python train.py --horizontal_flip=true --color_jitter=0.2 --downsampling_factor=8 --encoder_widths=[160, 320, 640] --learning_rate=0.0034 --orthogonalizer="newton_schulz_5" --epochs=3.5
Rows from block 6 of the encoder of a small image VQ-VAE, named by matrix and row number. Each number is 128 + 32 x the weight over its row's rms, rounded and kept within 0 to 255. All counts start at 0.
Before each channel's rows are labels from the 100 images, of 14976, where the channel reaches its highest value: "patch colour" is the nearest of a few named colours to the mean colour under the peak. Only what is clearly more common there than usual is listed. The data: regions of photos with short descriptions (Visual Genome).
# r30: branch 2 reduce pointwise conv (encoder.blocks.6.r3.0.weight, 160x320x1x1), inputs 214-319

patch colour: grey
r30.98 [128 117  99 106 113 170  96 136 126  78  57 101 100 142 122 176 175 118 117 128 150 129 135 151 113 164 128 146 158 170  74  65 148 117 116 128 142 134 134 127 170 101 108 148 186 133 137 124 144 145 165 114 172 140 106 166 145 153  96 111 121  99  87  72 126  80 132 166 143 185 138 147 124 123 109 100 141 176  91  76  87 112 117 213 148 130 167  97 101 143 173 110 142 108 131 168 132 126 127 112 142 111 135 111 112 149]

patch colour: blue
r30.11 [142 128 105 124 124 144 106 147 164 128 148  98 122 153  90 118 190  85 167 104 134 134 111 139 126 117 108 139 135  88 155 235 200 118 134 194 125 128 150 163 147 119 118 140 112 111 100 105 163 128 146 129 116 115 121 121 100 129 105  81 113 152 147 137 133 140 155 154 110 139 116 110 126 169 123 100  88 133  95 133 114 111 166 102 135 113 121 127 184 121 126 148 116 123 136 161 124 145 184 114 133 144  82 171 174 109]

patch colour: white; pink
r30.22 [137 146 175  89 131 163 138 116 101 126 133 144 118 125 102 140 119 139 138 155 133  89 118 133 143 151  85 115 143 127 112 132 119 169 113 108  89  96 108 104 163 128 104 141 106  93 150 113 169 129 175 131 109 133 145 135 141  86 158 152 145 164 177 128 169 131 142 118 127 128 104 115 139 134 125  93 161 155 126 137 148 123 132 130 105 136 167 101 165  79 136 164 145 189 107 153 171 171 115 106 156 114 111 130 114 131]

patch colour: pink
r30.31 [158 112 130 128 131 155 126 122 157 117 123 101 111 135 172 133 149 121 157 137 106 108 141 149 123 112 106 121 157 155 107  87  81  88 105 167 116 151 118  96 127 153 115 115 133 140 117 140 152 131 148 121  97  88 151 145 130 135 164 130 117 160 100 153 145 108  88 134 119 132 147 108 137 142 128 123 114 151 143 132 149 117 121 145 128 162  76 146 121 144 142 144 119 101 167 137 148 109 121 108 100  88 161 125  83 107]

patch colour: red
r30.73 [183 116 149 105 112 118 110 130 145 140 133  89 127 147 127 158 128 120 143 113 137  81  85 139 133 177 111 174 110  96 109 163  87  85 190 119 115 136 130 151 143 111  85 112 119 153 100 117 157 141 108 142 107 116  70  87 103 134 178 132 107 167 176 120 149  85 106 141 148 149 125 165 160 131 131 180 163 104 127  86  94  90 162 107 129  97 107 134 116 160 149 114 193 165 107  89 151 110 114 178 136 139  91 102  69  96]

patch colour: yellow
r30.0 [128 103 164  92 131  84 130 160 160 161 129 154 133  85 154 154 109 123 116 186  83 140 130 128 158 207  97 132 104 154 141 144  85 102 135 144 153 115 116 118 140 101 123 120 122 123 109  91 134  87 124  83 157 149 151 123 166 109 110 128 159 127 176 133 152 148 114 190 123 108 114 114 146 126  95 123  91 125 138 190 160  86 142  99 176  86 148  49 103 153  52 133 112 145 175 124 169 119 135 141 144 131 121 105 123 102]

patch colour: cyan; blue
r30.123 [142 117  96 188 102 157  98 161 177 108 126 166 122 143 117 158 191 159  77 108  97 128 195 154  91 103  94 152 110 106 178  85 138 127 143 131 124 124 103 112 158 119 108 145 110 172  98 110 153  83 169 104 115 122 110 128  98 125 153 101 127 187 108 119 138 114 138  92 130 153 122 109 128 136 148 164 149 131 211 125 172 140 186 120 151  96  97 156 117 190 163 153 118  95 151 102 168 136  65 136 141 142  87 149 169  73]

patch colour: black
r30.143 [107 124 117 120 136  95 112  94 147 132 191 134 142 137 138  83 175 132 140  84 160 118 166 152 136  98 149 142 152 129 110 129 160 116  72 180 136 126 121 105  90 124 101 158 167 124 141 101 147 141 133  74 144 203 188 163 125 126 111 142 155 113 157 130 137 113 141 127 122 136 120 143 152 117 120 119 113 127  84 115 144 115  97 213 109 165 135 153 119  99 132 145 109 125 151 140 191  85  33 174 165 115 144 124 166  80]

patch colour: blue
r30.66 [146 130 135  88 131 104 154 115 138 124 102 117  96 100 112 172 157 145 110 102  99 121 134 133 119 194 113 133 111 146 117 106 138 153 154  95 163 170 140  55 144 121 155 162 127 131 123 123 147 112 142 109 140  76 107 100 119  87  91  98 127 102 121 127 156  81 127 126  88 171 167 129 121 118 108 115 117 178 114 126 131 133 118 123 107 132 153 126 108 152 153 124 145 148 131 140 121 142 123 149  87 143 175 127 113 122]

patch colour: pink
r30.33 [120 100 134 108 133 127 118 188 136 139 100 129 132 138 151  70 104 129 198  91 121 138 115 100 120  51 212 109 148 117 136 166 150 127  55 105 124 136 142 124 104 117 136 154  81 207 178 127 108 171  82 162 116 127 155 130 110 123 196 124 120 111  69  92  98 101 120 119 125 105  94 119 148 134  92 121 115 138 117 133 120 137 126 119 133  98 157 134  89 108 137 135 163  98 135 124 131 177  85  95  86 150 108 163  98 108]

patch colour: black
r30.134 [168 126  80 169 169 101 129 143 148 168 151 168 123 127 102 122 130 147 111 108 114 149 139 178 108  91  89 113 123 140 117  93 131 161 109 106 164 136 130 126 110 132 102 135 125 101 168 124 105 117 137 119 127 145 173 181 112 113 118 143 122 141 113 154 137 109 126 122 112 162  85 134 156 113 134 135 108 130  87  92  88 122 109 125 104  94 118 107 124 119  82 143 155 160 127 119 157 118 140 153 135 118 117 112 150 108]

patch colour: black
r30.88 [146 140 125 120 142 147 140 130 123  96 167 114 163 158  99  86 147 151 126  81 147 121 149 192 134 160 115 133 149 124 145 192 149 140 153 176 128 135 157 177 111 178 132 138 131 133 127 109  86 158 106 136 165 112 147 109 136 120 103 136 113 168  69 178 119 124 163 141 152 144 138 118 121 126 136 102 158 146 137 115 132 120 100 128 101 168 134 160 124  93 134 127 140  90 105 144  83 136 147 136 174 145 143  88 126 165]

patch colour: pink
r30.139 [169  98  86 142 140 138 113 114 125 151 151 121 169 115 144  63 156 100 116  97 144 122 140 148 135 120 154 137 100 144 114 117 176 175  85 104 200 170 169 108 164 127 115 146 140 141 111 143 103 136 100 119 110 132 108 126 119 148 195  92 164 141 110 127 127  99 132  88 152 135  98 116 117 158 127 103 151 133 146 144  61 158 137 116 148 110 108 134 175  98 138 181 151 148 188 152 155 123 178 116  67 144 159 121 117 124]

patch colour: grey
r30.38 [152 108 149 135 152 119 110 131  92 121 128 143 115 130 140  99 124 119  97 121  98 150 106 112 108  40  96 148 111 149 142  66 181 143  95  92 120 128 146  98 101 147 108 147  93 178 157 103 104 135 174 172 120 161 161 124 134 118 191 111 100 179  72  90 131 145  91 105 126 119 164 132 103 154 145 110 127 139 140 129 148 118 116 152 118 132 104 156 153  51 106 108 152 100 149 141 115 104 150 104 122 124 171 113 155 112]

patch colour: grey
r30.93 [116 102 137  81  99 138 106 131 114  82 127  76 140 138 162 183 121 109 132 123  52 115 127 164 116 134  94 156 126 156 172  37 140 104 141 159 139 114 136 145 177  88 151 100 127 129 121 124 154 136 139  91 101 116 138 150 122 106 112 149 157  93 114 126 134 128 146 135  99 124 119 172  91 176  89 121 127 174 136 128 126 160 153  76 138 113 166 157 153 130  87 101 128 138 170 113 182 123  66 129 105  98 208 166 141 123]

patch colour: black
r30.51 [144 155 143 133 125 138 157 127 148 126 120 130 198 167 118 157  91 109 116 122 121 146 145 131 149 187 104 162 124 110 135  91 135 139 202 108 122 132 131 166 145 142 176 124 175 116 104 154 185 111 146 116 140  96  68 117 128  74 156 160 175 119 226 129 176 122 122 141 165 146  79 148 104 141 107 161 132 128 122 154 143 146 132 100 123 137 156 120 158 141 126 108 121 179 114 149 115 160 107  90 146 132 121 126 167 168]

patch colour: pink
r30.106 [125 124 141  50  96 186 122 167 157 154 147 127 139  98  71 143  74 131  93 123 106 148 150 122  96  99 104 172 109 118 111  86 164 102 177 122 132 127 129 102 136 113 120 168 120 145 147 132 129 132 158 115 118 144 149 127 117  89  92 126 152  82 134 146 123 148 104 133 136 128 133 142 152 116 110  99 118 114 149 140 114  71  74 121 141 106 123 132 201 155  84  98 161 114 135 120 101 118 132 111  82  80 116 116 119 143]

patch colour: brown
r30.130 [ 83 125 136 141 130 128  97 123 146  98 102 139 132 118 158 102 112 119 114 127 160 124 104 123  97  98 123 107 117 128 153 167 133 118 126 166 132 150 142 104 126 109 112 150 135  98 126 129  95 149  80  90 111 132 155 101 133 143 160 188 162  80 144 143  96 145 126 174 141 127 137 139 132 131 105 149 128 101 154 114 124 141 156  82 130 121 115 125  56 151 112  61 135 112 140 126 116 144 185  98 137 132 141  90 113  93]

patch colour: brown
r30.89 [159 119 143 107 168 152 144 131 132 137 153 148 121 132 155  87 133 141 112  95 142 101 105 132 152 134 112  71 134 146 114  96 138 150 101 135 126 113  88 103 171 134 124 126 133 186 163 154 129 153  99 119 145 115  71  96 125  76 111 143 110 152  90 120 120 123 118 142 119 107 109 132 144  97  91 116 134 135 169 129 146 122 100 150 147 140 110 142 128 105 120 131 120 151 190 130 116 147 107 148  80  96 165 106 105 142]

patch colour: grey
r30.40 [ 79 147 117 157 119 133 133 160  89 118 118 102 106 149 121 153  68 123 128 151 127 107  74 142 100 158 151  99 110 122 207 135 115 107 150 131 161 124 141 138 115 113 106 119 148 164 150  93 103 122 154 159 147 177 134 156 113 123 135 162 135 120 147 105  94  97 147  76  80 147  89 162 144 131  86 155 128 148 127 131 122  99 117 123 114 149  69  99 141 118  90 131 126 127 158 136  86 134  86  73 110 124 154 238  97 157]

patch colour: blue; cyan
r30.23 [142 138 166 125 124 146 148  78 131 131 144 127 161 138 118 133 178 135  95 144 143  67 134 147 113 137 138 142 102 102 115  80 154 114 115  87 111 157 125 134 128 164 138 155 106  55  92 135 132 126  94 101 123  97 130 133 135  68 185 155 155 111 139 120 117 147  72 122 116 111 144 114 130 116  98  50 120 149 130  85 126  96 146 124 118 118 127  86 164 131 152 162  90 177 160 153  74 101 112 100 118  96 145 131 112 113]