Rows from block 5 of the encoder of a small image VQ-VAE, named by matrix and row number. Each number is 500 + 40 x the weight over its row's rms, rounded and kept within 0 to 999. All counts start at 0. Numbers have three digits each.
After each channel's rows are labels from the 100 images, of 14976, where the channel reaches its highest value: "place" is the part of the image that holds the peak. Only what is clearly more common there than usual is listed. The data: regions of photos with short descriptions (Visual Genome). In brackets: how many of the 100.
# r30: branch 2 reduce pointwise conv (encoder.blocks.5.r3.0.weight, 80x320x1x1), inputs 256-319

r30.57:523511507430520559498513481366567543496446489630558489507543464510488494498480490522483507509471485508444499537515496530521516509480526489520506483545533503506509508501530497545540496516490430
place: top left (43)

r30.63:511470556465533541470489480380418485504414467553479482533450497455488469460487428483496537438516481542487478469448454479450538456489491496488484480485571467457512527454529447503463462456501487
place: top left (35)

r30.32:497445537552526424513445512543500471467535472492544559497500567451585562484465493473506509490458476464495454535460440445507549493511487496518513535453564537467537539479529483517477502485487475
place: bottom right (45)

r30.23:588500492502525523509497570550461468491473517478479443514460470576497528478535455500515561462469500511480525457507465456478490499510422461454496530427534521490448498529528460481496545499506480
place: top right (34)

r30.76:478480523486551511461496498611509578495505564448525540569434553522523566482462500497459486532479485486493532454447535567522512456517504541607511530502585462490483507441494523490516530535504548
place: middle right (27)

r30.49:464436576560461481497476497425452445494536494484515540477576474421499445517526503499511549517514483524468481457534494510491486504458509457486462545437554500451516469505522461497477482502507480
place: bottom right (34)

r30.26:489417517464511520597515510447459453479360425561558557569464448523439515460407423505461468474526516506436472542471480507431490513473538463489447540497573518526516491520563505397475438487557494
place: bottom left (40)

r30.0:508515481517556472469496496522515616520539543432505575513508534519500515427513443516504503505501514465481468506484457487497509503449526483475505511485567475456535484517498490469482505438456486
place: top left (48)

r30.38:533505562475506465532496463494539461460375476478459481535512426519485447424504466469511506526511525503492457485506520529534509505464467491540498497507556495534531505487548511514440482534474543
place: top left (36)

r30.11:595453487491453501563453570492576579572430562573432488512446494532473522536466465517503526492487493491492482507519466503509514574438478541522484485464506514491520464487507479478512521515496471
place: top left (51)

r30.41:519456550490505533569404436418520506485405439439523434519426461534486476506491494517461524521492472512509489488492487505534506555516514467509499511460536523438541494507499519471487460516517468
place: top left (39)

r30.72:468556504446479518499501495452463492502430587590497476531489484509496481473460464511472509470509477515459510497510515461431492535522527507525533507463556513478561469539595525528462520446471491
place: top left (34)

r30.53:471480477512474432501489446509490451555542428492469437555543508478484471514468480513492502506511501512516469525513484522485512491495531547457475464505484527462511525477531499429491494484500514
place: bottom centre (30)

r30.77:454487498596504480438579438494525507455476440481528506535513471468529415517517479517529525483466531473560476557519489511510494517516433525515522505465550467470506503517568485492474485506469495
place: bottom centre (29)

r30.67:443492476499459504494468440468460471513489442598430389534563439515567503483500580461520480404480503460575514522502488464528497440536521513452498515472498503531474565451491505512471541531559501
place: bottom left (32)

r30.47:530449455495478454554459595492479459509390489562443427496408507533432505451502466452493540472544510489467478457431448455468550514487467468523487530453528488514593467479538463480480522455488501
place: bottom left (36)

r30.50:458517532461536454490514474468488557442516498513463531537444464483516446484489537515484548526494479512469484455466535513479470477495561458507476523505532470481543497516517497513464474514479469
place: top left (51)

r30.65:416511491520474487481498482539534517490498501473410498488507581512519455474476518470513484529527544502517471431566467495554500563461439479493493560453492473507546522455522448495523507517522475
place: bottom left (32)

r30.74:479475561492518457486501481504468496484496504473488545514458525504513505476498428485474456481530544489443497466508485475414544470428557465500549527498490492503548524443534524524513447494546418
place: bottom right (49)

r30.39:525527544440572524507572488507493558523447612477513487576430466458498485494521495518506503557497506511460517502504431526516494512509459484507461557499512472463570533471509487486503516447458497
place: centre (37)

r30.36:447625476487509594544514460459451483577495576531451460527444466467461470515500468540507446492515482511474514506483451488508482469522457510439504537489520561475460491550529469462522484530513497
place: top left (34)

r30.20:435535482550457480433543428562501423476594507375555449572475481525520430535524500527452519490475557509522488528501493585506543517497534532568538441546549484490452536514555483502468538533497526
place: bottom right (32)

r30.28:437538573472489515439563492516467437503503468422523499497634435461489481445497526499480491500477521510514504496463492492458442547454518517461503489496522429519457567429542525481500516514488459
place: bottom left (38); bottom centre (26)

r30.58:412476490576507503494452527559526502480609470415546523481457490488533485514530481467484526451449516495486478527465495504508528490515501460468532520499505504447477533511555494493495511507531482
place: bottom right (34)

r30.29:559460512540523453454473518444517495484526498490399508522433468486456517456494461487526490494535549502537444544526470515485463512501509484445483539466496530479492548541537501468514463501464500
place: top left (36); top centre (25)

r30.66:587562452531513574464491487524506470510410544406505447486426433605456481501507515516550467557508513518512502441568497477513493486472448517512468532473472532502501509571492530419504485412457447
place: top right (36)