config = dict(
    encoder_arch='inception',
    model='image VQ-VAE',
    dataset='regions of photos with short descriptions (Visual Genome)',
    train_examples=203450,
    image_size=32,
    crop_scale_min=0.5,
    horizontal_flip=True,
    color_jitter=0.2,
    bottleneck='vq',
    downsampling_factor=8,
    encoder_norm='batchnorm',
    encoder_activation='relu',
    encoder_depths=[2, 4, 4],
    encoder_kernel_size=3,
    encoder_stem='single',
    encoder_widths=[160, 320, 640],
    loss='mse',
    latent_channels=32,
    decoder_norm='instancenorm',
    decoder_activation='relu',
    decoder_widths=[32, 64, 128, 128],
    decoder_blocks_per_level=1,
    decoder_block='basic',
    decoder_dropout=0.1,
    decoder_attention=True,
    decoder_upsampling='nearest_conv',
    codebook_size=1024,
    init='torch_default',
    residual_init='zero_last',
    optimizer='muon',
    muon_scale='match_rms_adamw',
    lr=0.0034,
    momentum=0.85,
    nesterov=True,
    orthogonalizer='newton_schulz_5',
    adamw_lr_other_params=0.0015,
    steps=5600,
    batch_size=128,
    epochs=3.5,
    lr_schedule='cosine',
    final_lr_fraction=0.01,
    warmup_steps=280,
    weight_decay=0.1,
    adamw_weight_decay_other_params=0,
)
Rows from block 0 of the decoder of a small image VQ-VAE, named by matrix and row number. Rows with one number belong to one channel. Each number is 200 + 20 x the weight over its row's rms, rounded and kept within 0 to 999. All counts start at 0.
Before each channel's rows are labels from the 100 images, of 14976, where the channel reaches its highest value: "colour at peak" is the nearest of a few named colours to the mean colour under the peak. Only what is clearly more common there than usual is listed. The data: regions of photos with short descriptions (Visual Genome). In brackets: how many of the 100, against the usual share in percent.
# convs0: first 3x3 conv (decoder.mid.0.convs.0.weight, 128x128x3x3, each kernel summed), inputs 64-127
# convs1: second 3x3 conv (decoder.mid.0.convs.1.weight, 128x128x3x3, transposed, each kernel summed), outputs 64-127

colour at peak: black (26 vs 8.7)
convs0.13,216,193,183,166,182,191,206,187,210,192,201,163,198,187,194,189,197,195,162,166,189,183,172,142,174,220,178,171,158,180,217,196,195,182,192,222,177,177,192,199,187,194,174,191,201,185,156,191,196,166,184,171,196,179,191,185,222,185,180,184,202,186,169,212
convs1.13,185,217,242,209,202,192,218,177,239,205,211,197,182,201,234,171,163,183,165,213,211,171,196,155,223,176,230,215,209,159,188,185,190,192,183,198,178,193,204,187,182,205,188,246,183,187,213,222,194,183,205,206,197,179,208,211,193,204,187,198,271,221,206,193

colour at peak: pink (32 vs 8.4)
convs0.93,206,218,193,165,214,207,210,178,227,189,197,222,223,162,191,175,137,196,201,224,188,223,182,195,196,167,181,214,212,198,175,209,190,185,204,196,222,188,174,185,208,190,250,209,188,190,218,191,194,225,160,197,193,176,181,198,186,182,189,208,178,172,189,212
convs1.93,187,214,174,212,185,207,206,239,195,204,241,201,189,194,209,243,194,214,224,185,205,194,174,215,230,212,206,200,212,246,189,194,194,197,211,209,163,181,163,223,186,210,204,189,171,220,234,210,192,224,177,241,168,192,203,222,241,227,199,198,209,177,173,230

colour at peak: grey (65 vs 40.2)
convs0.39,196,204,212,190,209,193,199,189,188,208,192,205,171,191,167,201,176,163,201,180,200,203,193,164,258,181,169,195,205,208,219,160,215,187,202,206,225,171,196,191,207,177,221,167,225,203,206,195,204,198,173,175,184,193,183,205,196,212,209,179,191,209,183,177
convs1.39,216,186,186,224,205,179,201,173,174,209,176,214,179,185,219,153,173,200,149,191,202,193,209,237,209,171,182,213,203,225,188,220,199,235,202,186,231,170,224,203,205,182,216,217,201,203,176,202,226,198,201,207,227,193,153,222,218,211,210,232,195,196,209,192

colour at peak: black (42 vs 8.7)
convs0.119,190,208,209,210,196,199,194,174,224,192,199,195,195,165,210,197,186,202,172,177,227,176,179,213,202,183,222,194,198,215,158,196,185,180,209,197,187,219,266,168,214,169,190,196,188,188,202,189,200,204,166,183,197,167,210,220,185,172,202,192,193,178,186,176
convs1.119,195,205,185,186,173,200,173,207,172,210,197,231,213,197,215,200,229,211,176,188,183,224,206,182,178,205,201,221,215,192,200,214,216,218,208,251,245,217,192,190,251,221,204,191,172,192,206,184,229,183,205,206,231,236,169,193,209,193,212,219,220,202,202,219

colour at peak: black (44 vs 8.7)
convs0.58,189,181,210,145,193,194,214,152,167,193,202,175,220,198,207,215,189,192,189,149,155,212,175,196,224,224,177,178,196,180,165,177,200,166,183,190,176,213,179,211,204,182,186,195,190,216,179,184,202,188,186,199,191,181,216,182,182,211,174,185,191,200,161,178
convs1.58,190,188,217,163,173,203,190,229,201,236,200,197,242,213,211,198,224,206,230,184,186,196,224,186,239,204,233,185,220,258,191,182,235,161,212,193,181,230,232,206,209,189,226,230,253,175,224,193,195,207,216,185,181,195,164,216,180,231,193,203,181,215,191,168

colour at peak: grey (68 vs 40.2)
convs0.113,187,167,197,180,224,197,208,175,200,199,180,181,210,184,187,194,174,204,197,203,187,183,174,226,177,185,158,176,200,184,169,195,206,188,188,202,180,149,173,176,199,216,184,181,187,176,187,213,201,208,202,163,185,186,197,169,209,193,182,203,191,194,194,182
convs1.113,228,182,241,194,203,207,210,241,217,226,232,216,218,199,187,253,218,211,230,191,196,181,226,239,185,180,207,212,200,186,185,234,185,198,194,186,210,227,227,204,195,219,229,170,210,205,190,218,187,191,180,197,183,207,220,218,194,187,206,206,194,205,234,181

colour at peak: pink (32 vs 8.4)
convs0.22,173,179,222,180,194,196,227,160,172,180,188,192,203,163,213,213,180,209,213,195,195,174,201,234,214,218,193,207,196,207,179,189,216,210,166,192,178,148,175,187,177,214,185,199,192,189,187,189,193,199,156,212,199,151,193,193,189,194,186,202,196,178,192,218
convs1.22,195,181,218,199,177,208,218,218,188,188,242,199,154,205,207,234,219,212,174,180,163,182,164,184,230,212,217,156,222,235,187,182,162,197,195,181,220,216,202,203,228,232,178,218,178,233,217,237,171,192,196,197,223,220,224,197,221,194,217,195,207,192,221,228

colour at peak: black (30 vs 8.7)
convs0.102,215,180,183,194,198,193,232,215,227,186,213,253,188,197,186,219,174,187,212,209,225,177,191,201,201,198,209,173,182,201,169,175,193,189,199,216,139,150,208,183,175,194,189,194,180,213,201,181,188,200,216,204,175,201,194,195,196,165,216,195,196,174,181,224
convs1.102,170,217,197,208,159,192,203,174,194,202,234,172,169,212,173,233,205,212,186,231,219,202,183,183,214,194,238,189,213,214,233,196,219,212,215,167,183,176,206,217,222,191,180,200,187,202,193,204,203,175,249,183,192,203,185,223,233,197,185,197,224,198,212,186

colour at peak: brown (69 vs 34.6)
convs0.81,178,175,212,195,212,213,204,218,203,216,184,176,184,165,218,192,208,207,217,184,184,194,182,173,189,198,159,170,161,193,199,211,197,173,156,197,186,174,163,234,227,200,194,177,205,173,155,191,201,206,201,207,199,203,182,221,180,210,168,201,196,222,197,212
convs1.81,188,197,197,195,206,214,191,198,187,226,174,223,186,154,211,206,213,218,217,247,237,196,174,180,243,194,207,179,234,181,220,217,210,222,172,198,218,233,208,185,222,216,194,202,172,194,183,201,179,237,216,207,218,209,205,189,176,162,195,220,205,179,175,198

colour at peak: white (26 vs 3.9)
convs0.91,195,184,166,179,214,146,227,223,154,176,196,177,190,214,206,185,202,201,219,194,190,179,199,222,207,187,202,189,196,169,160,163,219,198,204,193,180,205,196,193,200,239,164,217,191,176,196,183,183,164,203,195,205,222,206,176,179,189,180,194,179,190,197,189
convs1.91,204,204,182,210,191,190,194,220,236,248,225,199,221,192,184,231,231,205,225,217,178,164,198,221,158,176,205,176,189,165,205,222,179,215,202,197,178,206,215,173,166,207,202,197,224,200,208,238,239,198,221,200,208,224,202,197,199,197,224,225,207,196,218,206

colour at peak: black (36 vs 8.7)
convs0.70,185,179,189,182,195,175,188,156,197,192,182,192,191,196,186,203,191,173,188,187,183,149,198,188,190,194,197,208,230,180,179,173,198,160,178,183,230,198,190,194,185,181,197,204,226,205,174,207,227,199,186,148,183,186,199,208,182,198,229,197,187,196,172,160
convs1.70,183,219,189,186,173,191,169,182,178,209,194,181,248,203,216,190,179,174,202,208,226,239,192,217,236,206,232,217,186,208,184,194,241,189,210,187,175,193,217,161,217,182,212,210,198,207,238,196,220,203,209,233,175,210,210,217,232,199,211,209,204,245,212,204

colour at peak: pink (28 vs 8.4)
convs0.124,233,199,202,191,204,195,187,204,251,224,187,239,207,187,172,202,161,218,189,186,199,161,216,195,190,182,173,179,196,190,198,209,176,197,207,195,230,176,206,200,191,160,200,199,197,211,184,206,202,236,191,173,172,184,168,200,197,217,192,192,191,169,202,174
convs1.124,191,173,200,209,175,186,186,165,197,212,214,201,215,210,196,207,241,135,206,200,198,234,222,177,206,227,195,216,202,252,186,211,232,192,174,174,202,204,184,228,229,193,190,219,183,218,194,182,232,207,233,235,172,182,193,193,235,208,210,179,226,191,198,186

colour at peak: brown (62 vs 34.6)
convs0.59,242,196,211,167,198,203,203,238,216,200,201,189,215,217,164,210,217,180,191,210,180,206,190,188,194,185,209,196,196,168,206,206,229,179,195,206,186,195,149,190,233,186,208,204,198,217,200,211,193,169,223,184,190,207,219,201,210,204,162,203,185,214,190,184
convs1.59,247,205,161,199,209,213,199,195,210,195,194,205,179,190,195,180,165,181,197,248,221,167,190,203,154,238,152,195,194,214,215,224,196,225,199,178,230,185,204,210,195,214,208,152,179,220,206,196,171,182,192,233,177,232,223,176,185,216,181,219,197,198,211,202