python train.py --model="image VQ-VAE" --dataset="regions of photos with short descriptions (Visual Genome)" --train_examples=203450 --image_size=32 --crop_scale_min=0.5 --horizontal_flip=true --color_jitter=0.2 --bottleneck="vq" --downsampling_factor=8 --encoder_arch="inception" --encoder_norm="batchnorm" --encoder_activation="relu" --encoder_depths=[2, 4, 4] --encoder_kernel_size=3 --encoder_stem="single" --encoder_widths=[160, 320, 640] --loss="mse" --latent_channels=32 --decoder_norm="instancenorm" --decoder_activation="relu" --decoder_widths=[32, 64, 128, 128] --decoder_blocks_per_level=1 --decoder_block="basic" --decoder_dropout=0.1 --decoder_attention=true --decoder_upsampling="nearest_conv" --codebook_size=1024 --init="torch_default" --residual_init="zero_last" --optimizer="muon" --muon_scale="match_rms_adamw" --lr=0.0034 --momentum=0.85 --nesterov=true --orthogonalizer="newton_schulz_5" --adamw_lr_other_params=0.0015 --steps=5600 --batch_size=128 --epochs=3.5 --lr_schedule="cosine" --final_lr_fraction=0.01 --warmup_steps=280 --weight_decay=0.1 --adamw_weight_decay_other_params=0
Rows from block 0 of the decoder of a small image VQ-VAE, named by matrix and row number. Rows with one number belong to one channel. Each number is 200 + 20 x the weight over its row's rms, rounded and kept within 0 to 999. All counts start at 0. After the name is the row's rms in percent of the matrix's.
Before each channel's rows are labels from the 100 images, of 14976, where the channel reaches its highest value: "patch colour" is the nearest of a few named colours to the mean colour under the peak. Only what is clearly more common there than usual is listed. The data: regions of photos with short descriptions (Visual Genome). In brackets: how many of the 100, against the usual share in percent.
# convs0: first 3x3 conv (decoder.mid.0.convs.0.weight, 128x128x3x3, each kernel summed), inputs 0-63
# convs1: second 3x3 conv (decoder.mid.0.convs.1.weight, 128x128x3x3, transposed, each kernel summed), outputs 0-63

patch colour: grey (65 vs 40.2)
convs0.39,097,213,178,187,191,202,183,198,191,201,210,157,219,150,232,184,132,157,191,200,194,184,242,201,222,197,213,180,231,226,204,183,195,211,189,199,171,196,191,192,206,206,204,218,198,157,185,185,189,160,198,222,199,212,189,175,183,169,212,196,205,170,211,176,181
convs1.39,103,192,236,190,216,201,163,215,203,191,167,208,223,193,223,206,209,165,205,209,207,204,201,227,198,216,207,194,197,193,207,200,182,212,188,179,220,185,173,187,202,191,205,166,212,183,199,205,179,170,162,208,208,186,246,170,196,211,200,247,184,161,162,201,231

patch colour: black (42 vs 8.7)
convs0.119,100,187,198,171,175,170,190,162,183,239,186,166,173,185,182,217,194,224,194,196,190,180,214,189,198,220,217,179,199,152,181,197,205,221,206,172,170,187,194,197,203,175,235,218,211,257,217,209,190,208,188,233,189,194,186,182,206,188,184,177,218,182,191,184,161
convs1.119,105,188,233,231,176,199,205,220,189,216,172,185,200,182,172,215,208,180,186,198,201,218,187,200,165,222,253,235,166,167,208,202,185,190,192,203,202,197,194,202,182,239,192,246,206,182,195,203,201,220,186,191,188,186,171,240,197,222,176,189,188,174,225,214,223

patch colour: black (26 vs 8.7)
convs0.13,107,215,173,171,175,173,226,156,200,197,212,177,169,211,215,208,183,197,181,206,188,189,171,180,190,222,188,185,220,206,186,172,189,216,167,185,191,202,223,181,192,199,206,179,162,206,158,194,216,177,176,210,181,194,198,176,198,203,208,159,193,185,216,203,180
convs1.13,111,215,198,214,216,186,192,205,177,208,157,181,193,194,205,203,190,198,236,172,207,229,193,176,194,207,243,217,183,181,161,201,209,204,210,164,178,175,176,208,204,209,185,197,195,181,191,233,199,214,199,192,201,238,190,196,215,218,160,201,191,217,189,215,203

patch colour: grey (68 vs 40.2)
convs0.113,112,157,180,171,172,180,200,206,173,180,205,224,195,213,177,185,185,180,194,192,202,221,160,204,193,157,176,225,216,200,201,212,227,225,200,184,235,175,198,213,195,223,201,167,209,150,176,207,183,178,171,196,177,175,184,210,191,194,162,168,210,164,181,222,196
convs1.113,106,199,177,191,191,219,169,178,224,170,230,192,197,214,211,194,179,206,208,181,165,207,203,207,196,200,211,174,242,208,211,223,183,203,184,200,201,200,195,175,183,171,225,191,189,207,233,192,190,162,234,185,216,161,162,191,246,198,217,226,202,223,228,218,203

patch colour: black (53 vs 8.7)
convs0.38,101,185,179,181,159,218,191,183,237,200,223,229,213,197,168,170,183,182,199,181,166,191,192,204,198,188,215,198,182,148,202,207,225,203,210,178,193,182,228,183,197,159,191,182,197,204,147,181,205,180,212,228,222,152,193,216,174,212,195,220,176,162,178,211,167
convs1.38,092,196,217,177,208,226,179,194,180,184,197,231,233,183,167,216,185,231,173,156,187,193,226,202,190,214,171,227,191,198,205,178,203,190,201,226,208,212,190,216,244,207,249,191,243,193,208,201,212,198,161,195,167,166,188,193,178,227,223,209,178,197,201,204,218

patch colour: black (30 vs 8.7)
convs0.37,101,206,208,168,202,164,182,179,182,198,201,207,201,202,228,210,207,195,226,217,169,212,189,180,185,187,173,188,226,191,154,172,182,184,176,206,195,199,223,184,216,219,198,211,196,206,127,172,222,194,202,200,167,175,196,204,195,203,180,197,197,145,215,198,170
convs1.37,091,201,203,244,230,193,185,186,233,187,201,222,211,174,139,252,202,204,211,199,189,177,182,195,199,209,209,218,204,172,214,221,208,190,203,184,185,198,216,185,237,222,167,215,217,219,198,200,175,179,192,181,203,210,188,198,210,186,194,207,198,213,212,200,227

patch colour: pink (32 vs 8.4)
convs0.22,122,161,183,197,173,200,184,175,147,175,175,207,237,224,180,219,201,182,180,182,195,206,201,197,207,154,179,222,178,213,182,222,198,202,198,179,206,196,217,230,198,184,217,195,188,200,226,184,213,204,169,192,204,163,213,205,186,183,159,170,172,179,177,212,200
convs1.22,119,168,226,194,239,190,191,210,178,204,224,203,194,208,228,224,186,242,207,208,209,209,205,191,215,196,213,191,192,215,191,219,208,184,193,220,175,202,220,153,201,198,211,222,194,218,192,208,198,193,245,229,184,224,180,183,209,191,210,216,227,210,199,189,203

patch colour: black (30 vs 8.7)
convs0.102,081,177,162,214,176,177,185,193,192,178,202,190,166,209,198,200,190,244,179,162,194,218,175,200,193,214,213,194,181,223,148,217,212,208,221,211,219,218,191,204,214,185,175,222,197,201,188,173,173,148,215,202,196,186,217,227,216,180,197,198,187,196,187,242,193
convs1.102,087,216,179,197,199,251,199,243,181,211,206,215,165,197,223,221,211,166,192,194,201,211,188,189,220,184,212,212,196,203,236,196,209,191,185,214,200,180,208,222,175,199,224,244,168,201,193,184,209,212,235,204,193,168,219,211,181,227,226,193,180,182,240,186,232